From a checkpoint of a small autoregressive pixel model.
Model: 20-pixel images, arch transformer_decoder, width 192, norm layernorm, activation gelu.
Data: 101725 training examples, 11.6 epochs.
Rows from block 4 of a small autoregressive pixel model, named by matrix and row number. Rows with one number belong to one neuron. Each number is 50 + 10 x the weight over its row's rms, rounded and kept within 0 to 99. All counts start at 0.
After each neuron's rows are labels from the 100 images, of 14976, where the neuron reaches its highest value: "responds to" is what is common among them. Only what is clearly more common there than usual is listed. The data: aerial photos of the United States (SatlasPretrain). In brackets: how many of the 100.
# fc1: MLP up (model.blocks.4.mlp.fc1.weight, 1152x192), inputs 0-95
# fc2: MLP down (model.blocks.4.mlp.fc2.weight, 192x1152, transposed), outputs 0-95

fc1.517:52 38 56 48 54 48 64 48 58 45 62 63 47 61 51 40 48 60 52 64 41 53 50 45 60 51 67 54 48 34 57 48 46 59 45 34 56 50 31 48 67 38 35 55 47 30 50 33 40 56 55 49 48 36 35 56 46 38 64 45 53 63 55 55 36 37 31 50 53 50 41 43 49 49 28 64 42 48 51 62 52 54 46 57 64 65 58 37 62 44 70 50 47 61 37 57
fc2.517:36 52 61 52 49 52 53 48 46 41 47 47 53 52 52 54 56 53 59 40 62 57 75 50 87 49 60 60 47 40 42 64 50 53 53 33 58 47 38 31 55 63 45 51 58 39 52 43 52 46 65 36 41 42 40 59 41 29 61 42 58 50 56 65 48 42 53 52 42 61 32 55 51 36 41 53 62 39 64 55 46 38 47 73 61 56 55 44 53 47 49 64 49 49 51 46
responds to: crop field (34)

fc1.754:51 46 34 40 57 43 60 58 42 42 53 74 55 56 47 46 62 48 59 48 36 31 50 28 49 59 55 67 35 32 48 41 50 30 53 50 57 72 56 41 71 43 50 48 63 32 50 21 44 56 52 57 55 47 45 70 61 56 38 54 44 62 45 43 30 43 54 55 34 54 42 49 34 54 58 48 39 53 54 59 58 60 45 47 69 49 49 38 46 54 70 40 56 56 57 50
fc2.754:47 55 24 37 61 41 54 54 53 40 55 39 64 36 48 42 40 45 71 66 56 38 46 45 37 32 40 46 59 52 44 56 48 50 46 46 51 46 47 45 43 81 56 55 48 12 51 46 61 57 72 48 47 53 42 56 61 59 46 46 55 41 41 67 58 58 49 43 53 53 44 51 41 48 46 40 66 66 57 52 59 40 40 61 48 47 70 54 42 42 44 52 64 54 45 47
responds to: crop field (27)

fc1.481:54 54 48 49 50 40 40 42 40 51 57 46 52 39 69 58 63 55 47 51 54 45 65 57 30 47 50 37 41 56 44 63 71 45 39 46 54 58 42 46 41 48 60 49 40 51 54 49 65 37 50 62 58 66 46 54 64 51 52 51 65 61 64 38 41 67 40 44 50 56 51 65 63 29 53 41 42 63 61 60 51 48 58 49 51 68 91 42 31 60 56 40 50 52 66 64
fc2.481:62 47 45 45 46 47 46 46 54 53 80 35 39 38 57 50 55 30 49 48 57 46 66 36 42 54 46 41 56 58 56 44 44 69 44 51 29 54 43 46 33 50 41 51 51 41 58 53 60 45 59 48 45 49 47 63 77 42 48 36 42 44 44 71 31 59 51 51 44 48 48 50 65 55 68 48 43 45 37 48 27 45 44 39 59 36 34 40 66 69 43 43 48 37 80 44
responds to: building (67)

fc1.243:57 39 57 57 38 31 42 38 49 52 48 48 43 57 52 42 43 51 45 48 49 37 46 31 57 44 52 47 45 59 40 42 47 51 60 49 75 47 47 59 62 39 49 42 35 51 63 42 47 42 54 39 60 50 51 45 38 56 72 57 37 44 54 45 54 53 40 63 47 50 50 57 54 53 45 36 15 50 65 16 36 50 39 73 57 61 56 52 44 57 44 49 46 41 60 44
fc2.243:56 62 48 49 54 52 60 59 62 69 46 29 52 48 43 50 45 29 47 41 46 65 39 38 52 55 42 59 47 33 53 67 53 79 43 53 67 50 41 47 57 63 43 63 52 50 52 40 47 47 54 67 52 53 39 48 56 48 62 51 48 50 52 68 43 52 49 55 59 68 60 45 59 47 52 68 48 37 44 51 47 44 56 43 68 50 43 43 75 70 46 55 41 34 55 52
responds to: building (68)

fc1.45:32 56 50 64 66 52 58 49 52 43 49 44 48 45 47 44 57 27 63 64 52 59 46 75 55 42 54 63 57 37 53 70 63 44 60 64 39 53 55 44 51 29 46 42 36 41 59 55 51 56 58 50 48 49 48 70 45 55 58 37 51 32 68 65 43 49 64 46 43 52 47 49 65 45 48 50 55 53 55 50 45 68 49 44 38 60 57 60 55 50 47 36 60 37 43 44
fc2.45:44 33 52 51 64 56 53 36 58 61 54 32 56 34 46 39 47 59 32 64 66 62 55 79 54 53 64 45 47 44 47 53 52 57 44 44 17 32 84 62 27 46 53 51 54 47 45 40 42 63 56 40 39 42 60 52 36 40 63 47 45 61 47 55 44 53 45 32 53 53 63 41 58 44 53 49 56 46 40 51 49 52 50 42 26 62 47 52 50 66 43 48 44 48 51 51
responds to: building (97)

fc1.730:30 49 42 47 50 30 48 48 42 42 40 45 62 53 28 50 59 33 59 52 52 52 65 50 20 56 42 55 45 42 62 60 56 40 56 38 67 57 63 69 54 42 54 57 54 62 55 66 59 36 40 52 43 48 48 50 38 49 39 55 59 57 50 50 42 59 43 42 47 45 40 56 55 57 40 42 41 63 50 24 44 44 47 43 43 62 57 48 56 66 58 52 42 57 59 47
fc2.730:46 58 55 62 61 34 65 51 60 58 46 62 48 54 57 45 63 43 56 45 55 25 46 59 42 36 42 44 40 53 56 63 56 49 57 54 61 53 50 51 28 44 55 67 56 35 55 63 49 50 46 49 59 48 48 61 68 36 62 36 46 58 55 66 52 37 60 50 60 59 62 44 68 50 47 45 52 50 30 54 57 61 48 52 35 52 51 45 51 39 43 57 49 71 66 41
responds to: building (82)

fc1.605:51 53 55 58 40 34 30 35 61 61 50 53 51 41 31 38 70 50 70 67 45 35 49 67 51 48 57 31 54 40 31 57 44 39 60 53 59 47 62 47 45 58 51 50 50 48 60 40 56 38 46 44 66 60 52 61 38 38 70 49 33 53 49 37 35 49 58 35 53 55 52 51 39 48 42 61 46 38 56 48 54 47 45 39 30 38 30 55 44 45 41 43 42 47 38 62
fc2.605:54 46 51 56 37 56 25 42 47 43 62 68 58 46 57 60 49 56 52 56 69 37 39 31 59 43 59 48 63 46 52 50 59 44 53 59 49 42 45 59 59 51 49 51 47 43 55 31 46 50 47 60 51 67 44 44 37 43 47 51 28 47 56 69 50 65 49 42 53 47 53 43 46 14 60 67 40 54 37 43 64 45 41 57 56 40 39 59 47 59 37 50 46 41 52 58
responds to: building (74)

fc1.585:54 59 49 56 62 68 63 42 39 41 45 67 59 36 57 35 51 55 38 79 35 47 32 54 58 52 46 62 50 49 64 45 55 49 43 38 41 55 36 46 67 31 35 53 42 28 52 46 47 48 62 48 51 30 47 54 39 54 65 71 52 50 57 56 33 28 41 43 42 64 34 55 40 48 43 47 45 47 54 62 50 50 51 48 57 58 63 54 65 44 66 43 24 47 39 59
fc2.585:49 38 48 65 52 51 54 44 75 56 47 48 46 45 60 57 46 48 58 52 54 60 53 62 79 45 50 57 42 65 60 57 49 62 46 32 53 53 48 51 49 52 48 51 34 41 25 50 73 57 41 44 40 29 71 72 32 32 58 56 53 41 56 66 45 55 55 50 59 64 40 53 44 51 52 47 78 44 45 57 59 52 30 62 55 57 64 61 55 38 35 54 29 61 63 52
responds to: crop field (31)

fc1.420:74 48 43 69 59 62 61 69 36 52 44 72 45 51 55 44 48 48 39 52 45 32 58 42 45 66 40 39 55 53 56 45 42 43 57 57 56 65 35 24 56 28 49 54 45 36 67 51 43 49 44 60 41 56 59 50 68 51 38 64 40 49 51 29 49 47 52 51 32 56 36 47 48 54 39 72 45 67 45 44 53 55 48 43 58 74 40 56 50 57 63 53 49 61 53 55
fc2.420:55 36 32 54 37 59 56 50 30 52 56 51 65 28 54 46 52 43 43 52 52 53 55 65 52 42 46 60 53 48 59 49 61 52 53 49 48 42 55 40 47 38 61 53 40 22 49 67 64 53 32 52 49 49 51 56 53 47 47 76 30 16 48 46 38 37 37 59 76 68 51 72 49 43 56 55 63 58 40 52 49 38 51 67 44 66 41 52 57 60 40 41 44 65 55 57
responds to: crop field (29)

fc1.553:52 34 31 43 48 66 49 60 41 53 32 61 45 50 56 22 53 40 44 59 46 38 59 65 43 53 50 51 52 63 58 59 48 54 72 59 54 62 42 56 53 66 38 46 63 34 46 41 34 55 82 46 58 64 48 51 50 52 48 50 66 52 50 51 46 29 72 46 46 33 58 61 45 40 44 50 46 58 44 53 43 55 58 65 52 67 49 44 69 33 62 29 60 41 49 64
fc2.553:46 57 27 57 70 46 63 47 42 40 31 65 55 50 54 38 51 46 63 52 53 22 44 36 43 51 56 57 51 41 52 43 40 58 49 73 49 45 54 53 65 54 44 50 63 22 50 41 51 46 70 45 59 60 35 61 56 50 47 54 61 37 58 48 43 47 71 56 37 39 47 44 68 52 51 54 50 42 53 47 60 44 58 43 65 32 58 55 41 43 50 36 66 42 50 52
responds to: crop field (42)

fc1.129:45 41 67 56 45 38 53 38 57 52 60 54 49 40 42 38 57 44 36 44 48 46 42 28 49 46 69 40 53 42 50 36 61 40 50 39 48 59 42 26 53 57 44 55 29 48 49 40 59 48 42 50 61 59 66 47 45 61 54 44 49 53 61 40 57 41 49 39 48 46 31 45 59 40 43 53 37 60 64 35 52 45 39 52 68 66 55 48 28 36 56 57 63 43 56 56
fc2.129:60 48 38 39 23 51 49 55 65 53 58 57 63 33 52 29 47 39 45 44 44 49 41 50 60 57 39 45 55 35 36 53 41 66 51 45 52 38 52 61 44 62 38 37 58 46 48 47 50 38 62 50 46 61 46 33 44 54 42 52 46 49 10 51 49 67 47 26 61 59 53 48 50 53 50 50 45 47 50 56 38 46 47 51 54 34 36 74 36 62 34 32 46 56 59 58
responds to: building (67)

fc1.725:54 66 46 39 58 53 45 49 43 63 72 47 47 41 40 57 56 50 53 34 47 39 72 48 49 46 52 47 42 45 35 28 51 58 62 51 53 60 37 50 37 54 54 55 28 53 42 43 59 57 35 51 57 40 49 44 56 39 35 47 52 44 35 49 58 30 42 36 52 51 54 44 49 30 48 55 51 50 65 44 80 58 43 49 65 59 42 47 49 49 56 50 54 50 57 46
fc2.725:55 42 49 44 56 37 56 56 60 54 46 55 50 33 52 27 53 26 57 34 53 28 56 59 53 55 56 49 59 62 50 56 44 55 57 49 52 61 55 61 50 52 43 51 69 38 59 38 76 34 60 64 56 54 54 34 52 63 68 41 34 48 37 62 56 58 47 29 52 59 59 55 71 42 44 55 41 51 31 50 55 68 59 39 64 56 38 51 47 63 52 48 48 75 68 54
responds to: building (82)

fc1.69:54 50 43 39 70 42 43 62 39 54 28 59 41 70 41 45 50 52 55 56 49 31 72 43 39 53 54 37 45 38 49 56 48 43 53 53 61 68 51 38 53 54 51 39 64 38 50 29 41 40 59 53 63 52 58 43 57 35 36 43 57 66 48 51 37 57 75 65 49 41 60 51 30 44 41 53 37 55 47 58 47 51 46 53 64 52 41 23 54 25 50 42 56 49 62 48
fc2.69:29 62 45 54 45 53 72 39 26 47 49 52 47 39 51 48 41 57 49 59 51 59 29 54 59 49 45 57 56 35 55 62 53 63 37 51 56 60 48 55 59 56 47 61 58 38 59 60 62 64 56 45 49 54 55 45 49 47 56 41 60 38 47 58 63 48 43 50 42 48 42 57 72 45 67 60 38 36 53 51 48 42 48 31 46 61 54 66 42 60 59 39 59 42 36 43
responds to: crop field (31)

fc1.232:49 43 48 55 43 46 59 32 59 50 37 60 46 41 47 56 64 39 55 50 47 28 43 55 37 59 73 44 62 49 42 76 69 49 51 64 47 47 64 66 21 58 48 61 61 49 65 59 46 57 47 59 71 38 60 51 60 47 65 59 46 50 45 43 43 59 46 67 41 48 48 54 50 56 41 40 44 61 80 27 39 64 28 45 45 40 45 58 41 56 44 47 47 53 63 40
fc2.232:54 44 44 56 57 54 47 63 54 47 40 46 44 48 44 47 58 50 55 51 56 40 64 43 47 44 43 46 46 41 33 69 69 45 56 59 53 51 46 53 73 51 45 60 58 56 58 60 52 50 48 69 34 44 37 54 42 37 51 52 41 50 37 74 39 46 58 44 52 51 46 46 51 32 48 36 42 47 41 58 39 55 51 53 44 44 64 50 60 49 62 68 37 51 52 41
responds to: building (76)

fc1.55:55 38 51 51 49 67 48 64 47 48 33 57 41 63 56 23 46 42 40 55 45 48 48 67 35 45 52 43 44 60 55 61 54 53 69 65 62 65 40 39 52 58 40 43 64 36 53 45 22 44 76 45 56 59 45 58 44 52 50 57 67 41 49 58 40 40 64 48 27 40 46 62 47 43 39 63 43 62 50 50 45 47 68 53 54 63 41 48 58 30 69 33 70 43 52 68
fc2.55:36 56 27 53 66 44 55 51 39 48 27 59 51 35 61 36 54 41 47 44 47 36 49 48 53 44 53 59 42 48 54 50 42 53 60 74 41 34 48 59 65 49 52 53 55 31 60 61 54 35 55 41 65 61 54 51 50 54 48 67 66 35 55 44 43 54 81 53 58 44 60 41 59 45 63 50 57 41 47 46 56 48 49 46 63 46 50 59 43 44 48 47 64 35 52 43
responds to: crop field (30)

fc1.639:53 43 63 41 49 55 52 38 44 55 66 41 46 44 62 57 68 40 46 53 27 55 45 59 51 49 57 39 58 52 50 52 47 45 47 48 68 40 47 45 67 52 56 26 64 40 51 45 54 60 41 49 51 68 48 53 40 49 42 54 49 52 50 55 65 57 54 42 50 45 55 35 69 65 60 45 53 40 52 41 64 49 58 55 56 51 47 49 56 49 62 37 46 41 34 68
fc2.639:53 65 46 30 29 62 54 65 35 43 53 59 66 50 55 57 56 60 58 62 54 55 44 60 49 59 53 47 40 46 47 39 37 50 63 53 51 55 50 47 42 48 53 44 50 59 53 50 56 66 50 36 44 54 39 43 46 50 50 59 59 30 28 32 55 43 50 45 44 48 52 67 44 54 48 47 41 55 55 48 43 36 61 50 58 56 29 60 67 55 52 56 38 44 60 63
responds to: building (76)

fc1.497:39 44 38 29 59 53 46 51 51 47 47 52 44 59 50 39 62 50 39 54 42 38 53 56 42 35 64 55 25 48 52 78 62 46 42 88 60 62 62 48 48 47 44 46 48 35 54 57 32 39 55 46 47 47 41 35 64 54 50 51 40 42 71 55 49 49 70 57 38 50 54 60 49 48 61 53 37 58 28 44 47 63 66 55 55 48 42 61 48 55 50 36 65 53 44 55
fc2.497:45 39 45 45 34 41 43 48 65 50 63 43 52 38 42 50 56 51 80 48 56 81 44 53 52 46 45 63 58 65 50 47 63 30 55 41 60 56 37 51 52 48 49 42 45 41 46 74 67 49 35 52 44 52 57 50 53 59 53 45 46 42 42 44 48 32 51 49 78 70 31 44 59 56 45 37 43 58 60 53 55 63 32 39 34 47 36 53 47 48 48 43 52 50 45 43
responds to: crop field (28)

fc1.117:48 41 46 46 42 29 56 41 44 59 62 53 50 58 37 59 52 46 56 54 60 44 41 55 56 40 35 66 44 53 77 52 39 32 39 57 47 40 37 63 55 45 60 54 53 55 43 49 38 54 37 42 51 56 40 52 62 54 67 47 55 47 51 52 58 62 51 57 44 56 54 55 40 52 60 24 39 26 56 53 43 43 52 35 41 46 51 43 43 46 45 48 36 41 53 50
fc2.117:55 54 48 53 60 45 46 46 66 59 66 40 49 57 38 52 54 33 32 40 41 37 44 48 48 39 48 52 38 59 57 59 69 49 66 33 54 64 49 66 51 51 36 59 62 43 59 37 57 48 41 58 52 48 60 55 67 45 47 42 51 49 57 56 35 47 46 37 43 58 52 50 55 51 44 68 53 46 47 51 62 60 49 55 57 42 41 40 56 48 57 76 37 47 49 34
responds to: building (75)

fc1.645:51 50 47 49 51 45 53 53 57 60 49 53 32 46 53 35 58 53 43 48 53 64 32 44 34 79 40 30 58 42 41 57 49 36 61 59 46 29 43 37 48 50 39 46 52 44 54 48 40 55 65 43 55 53 59 64 53 58 52 50 56 77 43 50 36 52 32 61 73 43 47 46 51 40 46 47 42 43 56 58 52 41 40 41 51 70 33 56 66 56 59 53 52 58 62 51
fc2.645:48 57 58 54 53 56 44 32 43 35 53 47 62 39 48 36 49 59 57 51 50 22 53 43 64 43 50 55 53 62 47 37 65 31 63 29 53 46 57 59 47 37 30 42 56 49 45 47 64 35 44 42 52 34 66 44 55 47 51 45 49 35 53 48 44 63 62 56 69 63 52 65 40 46 48 38 38 57 53 65 49 37 44 32 62 18 57 41 53 56 47 57 32 56 57 66
responds to: building (95)

fc1.298:50 53 38 69 53 38 59 32 53 30 58 60 49 39 45 61 62 51 65 39 52 52 47 42 51 48 50 55 41 58 52 48 36 52 60 66 61 56 44 47 58 44 49 47 39 46 67 60 66 48 64 53 46 38 51 76 51 47 44 40 51 39 56 37 42 61 54 62 68 40 47 36 75 52 38 45 51 41 50 53 56 44 41 48 57 47 53 63 49 39 53 38 55 47 53 32
fc2.298:62 43 63 32 46 50 58 54 60 67 53 48 57 35 58 45 45 55 30 67 45 51 60 54 49 65 49 25 56 37 51 56 48 56 48 39 46 47 44 69 52 67 62 59 38 29 36 48 48 50 48 45 47 39 63 44 41 51 53 42 59 52 41 68 64 52 26 44 35 69 63 37 34 51 55 49 41 55 39 49 52 71 55 47 44 70 50 58 49 52 36 53 51 50 50 43
responds to: building (91)

fc1.68:39 46 40 55 46 28 35 38 54 49 53 59 43 50 46 47 53 37 60 51 55 80 44 44 50 49 42 49 49 49 54 51 26 50 45 57 71 63 64 49 54 36 56 57 38 57 40 47 52 49 42 76 63 41 45 39 55 67 66 37 55 52 62 59 52 62 48 34 46 68 60 50 40 42 45 46 47 53 68 46 75 41 60 61 39 56 57 41 58 58 36 51 53 43 54 56
fc2.68:52 59 42 48 47 42 63 49 65 37 60 54 62 56 46 47 35 42 49 62 33 46 41 53 44 58 43 65 51 58 50 45 66 57 51 29 65 45 59 58 44 46 37 69 61 43 54 50 52 30 46 55 52 42 52 44 47 67 59 28 49 57 58 67 53 81 52 65 57 55 60 53 64 58 43 64 54 29 44 52 54 59 54 74 63 54 49 50 36 56 55 44 61 38 69 39
responds to: building (70)

fc1.634:29 54 46 35 50 69 31 56 51 51 45 51 46 36 49 44 66 49 38 37 57 47 46 45 48 46 58 38 54 40 47 56 59 63 47 61 47 52 62 51 46 27 59 49 47 62 36 35 41 48 34 77 38 53 44 45 38 41 44 41 61 66 60 72 55 49 51 63 34 63 47 45 53 61 42 37 63 48 40 68 59 57 57 56 51 54 54 59 36 42 57 35 39 53 51 40
fc2.634:57 46 55 53 58 49 57 63 52 43 48 25 46 45 69 48 47 40 60 56 51 46 58 49 51 57 51 39 49 79 31 41 62 53 48 55 53 38 58 53 42 52 29 47 53 19 58 49 56 47 50 41 55 50 39 54 48 35 47 43 55 55 30 54 48 66 49 55 47 60 45 50 49 56 27 41 50 60 38 54 40 57 47 45 54 35 31 48 42 47 52 46 56 71 54 49
responds to: building (75)

fc1.660:55 49 36 47 46 38 51 40 46 54 72 28 49 43 44 46 37 30 42 56 43 51 64 54 60 49 54 46 51 57 73 58 76 42 41 42 41 45 65 52 41 48 65 45 40 56 54 64 53 47 41 56 42 43 46 59 63 42 43 41 53 54 35 56 29 42 62 58 38 50 64 60 55 52 53 40 51 56 54 51 61 31 54 26 50 39 53 47 60 64 52 58 59 60 31 47
fc2.660:52 37 51 47 67 59 36 63 53 57 76 69 41 41 54 54 48 43 57 53 70 55 57 37 47 40 72 41 59 56 57 45 40 40 55 66 42 54 60 63 58 36 54 47 50 27 59 51 56 52 39 45 66 45 61 58 42 60 52 56 39 63 63 49 74 60 55 37 35 46 59 52 69 49 48 45 44 34 51 51 59 52 39 65 40 44 52 50 41 44 48 61 47 70 48 45
responds to: building (69)

fc1.222:48 49 55 58 75 62 56 44 31 57 35 56 53 49 48 36 60 54 35 79 37 42 34 45 49 46 54 49 40 43 49 37 46 55 50 35 52 62 50 54 55 54 31 39 61 38 37 20 50 69 75 56 59 42 56 40 44 23 47 57 42 59 51 51 37 51 71 54 38 55 47 56 44 50 52 42 47 39 45 64 43 46 54 53 54 56 47 45 66 45 54 50 47 49 47 54
fc2.222:47 70 40 62 42 24 57 36 46 35 47 39 48 60 51 63 54 44 69 34 59 62 46 23 56 45 60 57 57 53 50 51 45 42 67 48 64 41 49 35 53 54 38 41 72 49 54 46 51 50 54 55 45 52 39 58 42 47 47 48 48 63 43 52 61 51 51 48 62 49 43 48 62 57 41 44 54 44 74 51 71 64 39 36 45 27 60 48 45 44 44 48 58 45 51 33
responds to: crop field (25)

fc1.106:57 52 43 44 59 64 54 63 51 54 37 65 42 57 58 22 47 39 33 52 44 43 55 66 37 52 53 35 41 60 54 53 52 49 58 65 58 57 42 38 62 61 45 55 66 41 53 42 25 48 80 54 57 61 33 50 52 48 44 63 49 47 51 51 45 34 59 52 45 50 51 66 38 45 37 60 46 69 51 58 46 39 67 53 44 66 45 35 57 40 69 39 76 43 51 53
fc2.106:44 65 26 50 62 43 58 37 35 44 30 64 55 36 57 44 45 45 46 56 40 34 43 41 52 46 68 54 41 39 49 43 49 51 58 68 40 41 44 49 65 52 53 58 66 37 48 52 55 55 60 49 65 55 46 50 46 43 45 52 62 52 55 48 54 52 71 45 31 53 58 51 45 49 68 37 55 41 55 53 55 47 62 41 55 41 59 61 42 48 42 51 69 39 51 46
responds to: crop field (31)

fc1.580:38 43 50 33 55 41 49 60 43 41 54 37 43 50 44 30 43 41 56 48 55 53 41 54 45 61 51 47 59 43 72 59 54 51 49 62 40 53 66 54 49 33 53 63 41 38 43 47 55 55 52 57 44 40 42 28 23 70 54 47 65 61 34 64 61 50 55 67 44 47 39 45 55 63 44 50 51 51 27 44 15 51 53 54 62 52 45 55 31 51 52 48 54 57 61 47
fc2.580:41 60 54 60 60 58 55 33 51 49 38 40 53 53 50 45 57 56 61 45 29 55 35 58 49 59 40 56 55 64 38 32 43 49 59 62 51 52 60 52 54 46 57 36 50 48 37 68 44 62 48 50 39 53 52 40 39 35 22 45 68 56 45 58 53 24 60 55 60 61 53 52 28 42 37 55 50 63 54 53 59 62 51 63 49 43 51 49 49 55 59 34 61 60 34 51
responds to: building (79)

fc1.469:40 52 51 59 73 54 55 51 63 42 47 64 45 52 58 30 50 49 36 66 34 49 44 49 47 60 53 50 52 42 50 45 44 51 40 37 48 48 38 53 72 48 36 51 54 18 39 26 25 55 58 50 59 36 50 43 41 40 56 50 55 60 51 57 21 34 50 53 41 54 43 45 45 47 39 50 45 47 62 66 54 42 53 64 59 54 50 36 61 40 71 53 38 49 47 62
fc2.469:52 70 62 59 54 49 49 39 68 33 50 53 44 50 54 50 62 47 55 49 50 61 51 52 73 55 55 47 62 52 56 58 62 31 62 35 63 50 50 54 48 58 40 39 45 35 45 21 55 58 48 39 39 42 42 70 38 42 52 46 50 63 51 57 47 43 59 50 60 71 41 53 49 46 50 42 62 37 69 58 48 44 33 60 44 61 51 52 48 51 45 59 32 45 56 45
responds to: crop field (40)

fc1.150:52 60 66 68 48 49 26 53 60 59 67 52 47 60 58 54 56 47 43 49 54 43 55 49 48 47 44 56 38 46 50 39 60 48 61 34 38 52 34 45 84 60 35 66 56 48 52 46 64 55 57 44 41 46 62 52 49 63 45 42 51 50 42 40 45 59 56 55 55 43 42 34 51 59 40 46 48 48 42 42 33 32 55 38 49 49 61 44 63 54 45 58 61 47 49 35
fc2.150:52 46 63 51 59 63 60 49 52 65 31 67 43 44 61 52 60 48 34 48 70 46 45 48 66 54 56 47 64 76 56 63 48 42 45 50 67 47 63 52 46 58 47 52 50 35 55 49 59 49 48 73 60 53 49 31 57 74 68 46 42 59 53 37 69 57 48 53 27 54 49 47 69 35 65 52 58 62 70 51 42 52 60 55 60 43 59 44 69 52 47 42 58 61 67 55
responds to: building (72)

fc1.556:45 54 64 68 39 49 45 51 51 68 50 68 72 41 43 44 45 58 46 57 67 24 45 48 46 58 61 50 57 28 51 25 74 43 54 51 52 57 37 61 68 55 50 51 28 51 57 44 50 35 52 40 45 66 61 52 38 50 64 53 52 57 45 36 68 53 50 61 44 47 39 68 47 52 50 47 38 47 63 28 55 53 37 47 58 58 36 53 48 47 40 42 54 43 65 53
fc2.556:58 50 61 57 58 34 64 54 68 64 52 48 45 55 45 40 43 46 45 45 63 39 54 50 55 45 54 63 63 65 48 63 50 52 46 53 52 59 59 67 53 61 35 52 56 31 64 53 59 37 43 48 55 68 45 42 71 54 54 52 29 40 41 76 41 45 47 65 50 61 55 41 57 60 58 44 53 45 46 45 51 54 58 64 63 38 56 49 58 49 43 56 44 57 40 46
responds to: building (76)