config.toml
model = "autoregressive pixel model"
dataset = "aerial photos of the United States (SatlasPretrain)"
train_examples = 101725
image_size = 20
horizontal_flip = true
levels_per_channel = 4
vocab_size = 65
arch = "transformer_decoder"
width = 192
layers = 10
norm = "layernorm"
norm_position = "pre"
activation = "gelu"
mlp_ratio = 6
head_dim = 16
fused_qkv = true
bias = "none"
qk_norm = false
parallel_block = false
inner_norm = false
drop_path = 0.05
positions = "learned"
tie_embeddings = true
init = "trunc_normal_002"
residual_init = "none"
optimizer = "cautious_adamw"
lr = 0.0019
beta1 = 0.85
beta2 = 0.99
eps = 1e-06
steps = 18500
batch_size = 64
epochs = 11.6
lr_schedule = "cosine"
final_lr_fraction = 0
warmup_steps = 1850
weight_decay = 0.1
Rows from block 4 of a small autoregressive pixel model, named by matrix and row number. Rows with one number belong to one neuron. Each number is 128 + 24 x the weight over its row's rms, rounded and kept within 0 to 255. All counts start at 0.
After each neuron's rows are labels from the 100 images, of 14976, where the neuron reaches its highest value: "strongest on" is what is common among them. Only what is clearly more common there than usual is listed. The data: aerial photos of the United States (SatlasPretrain).
# fc1: MLP up (model.blocks.4.mlp.fc1.weight, 1152x192), inputs 96-191
# fc2: MLP down (model.blocks.4.mlp.fc2.weight, 192x1152, transposed), outputs 96-191

fc1.328 [143 103 106 172 132 131 129 135 131 132 112 135 139 128 136 106  90 116  91 171 131 133 156 117  80 134 149  96 138 139 153 125  99 178  31 136 119 127 154 151 129 130 139 105 134 123 134  89 120 155 110 130  88 145  50 162 124 110 128 137 129 148 122 181 118 116 173 141 133 149 120 151 116 100 147 114 123  94 112 139 157 149 123 158 136 135  99 131 146  95 167 118 142 152 143 136]
fc2.328 [138  76 112 164  87 147 187 127 128 113 181 160 121  94 153 143 165 136 157 139 105 116 141  87 145 145  88 130 122 150 148 111 110 133 177 119 154 120 153 134 113 127 164 114 156 119 115 107 102 122 121 143 121 169 112 162 129 120 111 135 113 180 160 162 119 112 145 100 151 111 130  98 136 105 127 131 137 135 169 121 116 136 143 122 135 129 124 104 134  95 170  78  98 120 139 123]
strongest on: building

fc1.677 [ 99 126 120 120 138 153  85 115 113 143 101 142 125 167 133 165 109 136 109 164 134 135 116 127 120 121 111 143 121 132 146 120 150 143 194  92 113  92 142 149 130 122  98  87  98 165 126 113 169 119 174 132 148 111 105 130 147  97 159 126 136 128 175 162 149  63 125 144 102 110  98 130 144 116 114 144 160 129 138 143 121 119 121 133  60 136 163 111 114 143 105 136  99  69 128 134]
fc2.677 [157 137 150 120  83 107 138 104 113 106 147 186 122 145 132 109 112 126 130 109  93 130  89 117 125 146 141  81 137 134 138 178 164 169 158 148 136 158 124 129 177 175 113 115  74 130  94 133 126 116 130  77 114 130 111  86 149 153 108 115 134 157 135 154 118 140 164 140 153 113 117 128 132 151 117 116 153 133 114 111 138 134 166 144 131 128 133 136 104 122 149 117 138 112 166 138]
strongest on: crop field

fc1.471 [164  75 141 106 138 131 161 122 138 172 177 173 162 123 112 125 139  86 121  66 122 133 143 151 143 112 112 130 133 127  67 163  69 134 132 167 123 140  96 108 131 106 128 167 140 101 108 117 114 131 134 127 119  87 139 144 128 146 150 103 132 120 128  99 147 107 145 129 160 103 150 167  87 107 149 114 117 128 118 165  96  91 150 102 120 138 125 137 113 162 133  96 171 160 163 165]
fc2.471 [ 94 169 110 112 106 121 141 131 119 123 147 115 121  95 137 125 108 136 191 144 155 162 120 130 166 129 127  97 148  96 165 152 137 100 115 133 171 125 171 124 122 133 154 124 176 122  93 111 132 123 128 135 129 136 100 119 123 110 161 138 134  93 102 153  81 145 148 111  86 145 105 135 103 107 128 139 118 106 133 163 163 143 155 139  95 130 143 108  97 106 135 135 124 150 137 139]
strongest on: building

fc1.15 [143 158 190  96 121 112 101 138  99  89  90 139 127 134 112 146 137 107 164 113  75 113 122 130 116 130 136 142 201 144 152  94 110 103 132 150 152 131 207 101 132 119 130 131 153 163  92 118 148 145 155 128 157 150 122 123 149 118 136  99 159 131 139 105 118  75 164 177 142 139 150 159 132 117 163 122 117 124 122 129 117 123 134 134 113 120 113 163 119 184 145 174 103 133 140 113]
fc2.15 [134 134 139 118 106 129 165 117 105 145 111 154 126 107 123 143 104 135 143 129 137 166 144 130 137 112 119  84  86 134 151 108 157  95  97 171 114 142 126 110 115 133 158 164 115 157 121 163 120 129 119 141 106 151 120 162 185 133 100 143 112 103 137 113 151 137 103 144 136 113 144 173 116 117 192  93 127 112 128 125 141  98 128 127 170 151 143 155 139 157 138 133 143 118  93 117]
strongest on: building

fc1.557 [134 120 133 109  99  73 134 163 146 140 141 148 166 120 170 123  87 121 127 132 133 114 143 103 139 175 124 121 145 148 167 127 127 170 105 113  69 149 105  86  77 173 158 115 128 138 106 128 129 151  83 171 160 148 104 154 135 110 152 129 128 160 109 104 129 110 139 145 139 152  97 120 137  76 125 126 125 128 117 128 122 125 146 137 163 177 169 144 141 140 123 156 143 143 119 122]
fc2.557 [152 109 180 162 123 147 120 135  98 142 167 152 127 116 101 121  99 132 147 139 193 121  93  95 150 116 150 140 100 139 169 124 147  94 171 106 131 152 122 146 111 150 156 155 131 149 100 111  88  82 155 140 177 146 118 162 126 113 130 139 140 151 135 106 132 130 134 146 138 159 132  76 113  90 153 127 131 129 129 124 136 143  97 133  96 117 138 126  88 128 118 134 130 122 140 160]
strongest on: building

fc1.211 [ 77 114 126 129 128 121 121  88 112 123  63 152 124 104  96 181 112 111 139 163 127 136 105 168 150 109 154 130 127  96 141 150 133 124 112 157 155 166 150 126  98 125 122 149 178 153  88 162 107 120 121 142 117 168 176 153 150 129 105 128 145 143 141  91 100 110 122 110  89 111 146 147 141 130 113 179 136 133 166 128 141 116 154  92 151 117 113 137 179  97 135 105 159  91 103  63]
fc2.211 [155 130 151 124  79 122  97  99 124 124 137 129 134 124 128 100 125 122 166 118 113 131 114  90  94 134 141 146 140 178 169 122 163 152 142 111 120 146  92 158  98 129 140 124 136  81 141 136  87 109 125 126 118 123 130  92 139 162 108 156 122 107 141 146 122 144 167 118 173 104  82  99 139 115  80 130 170 131 135 107 117 141 104 164 136 153 123 119 117 140 159 143 129 125 128 139]
strongest on: crop field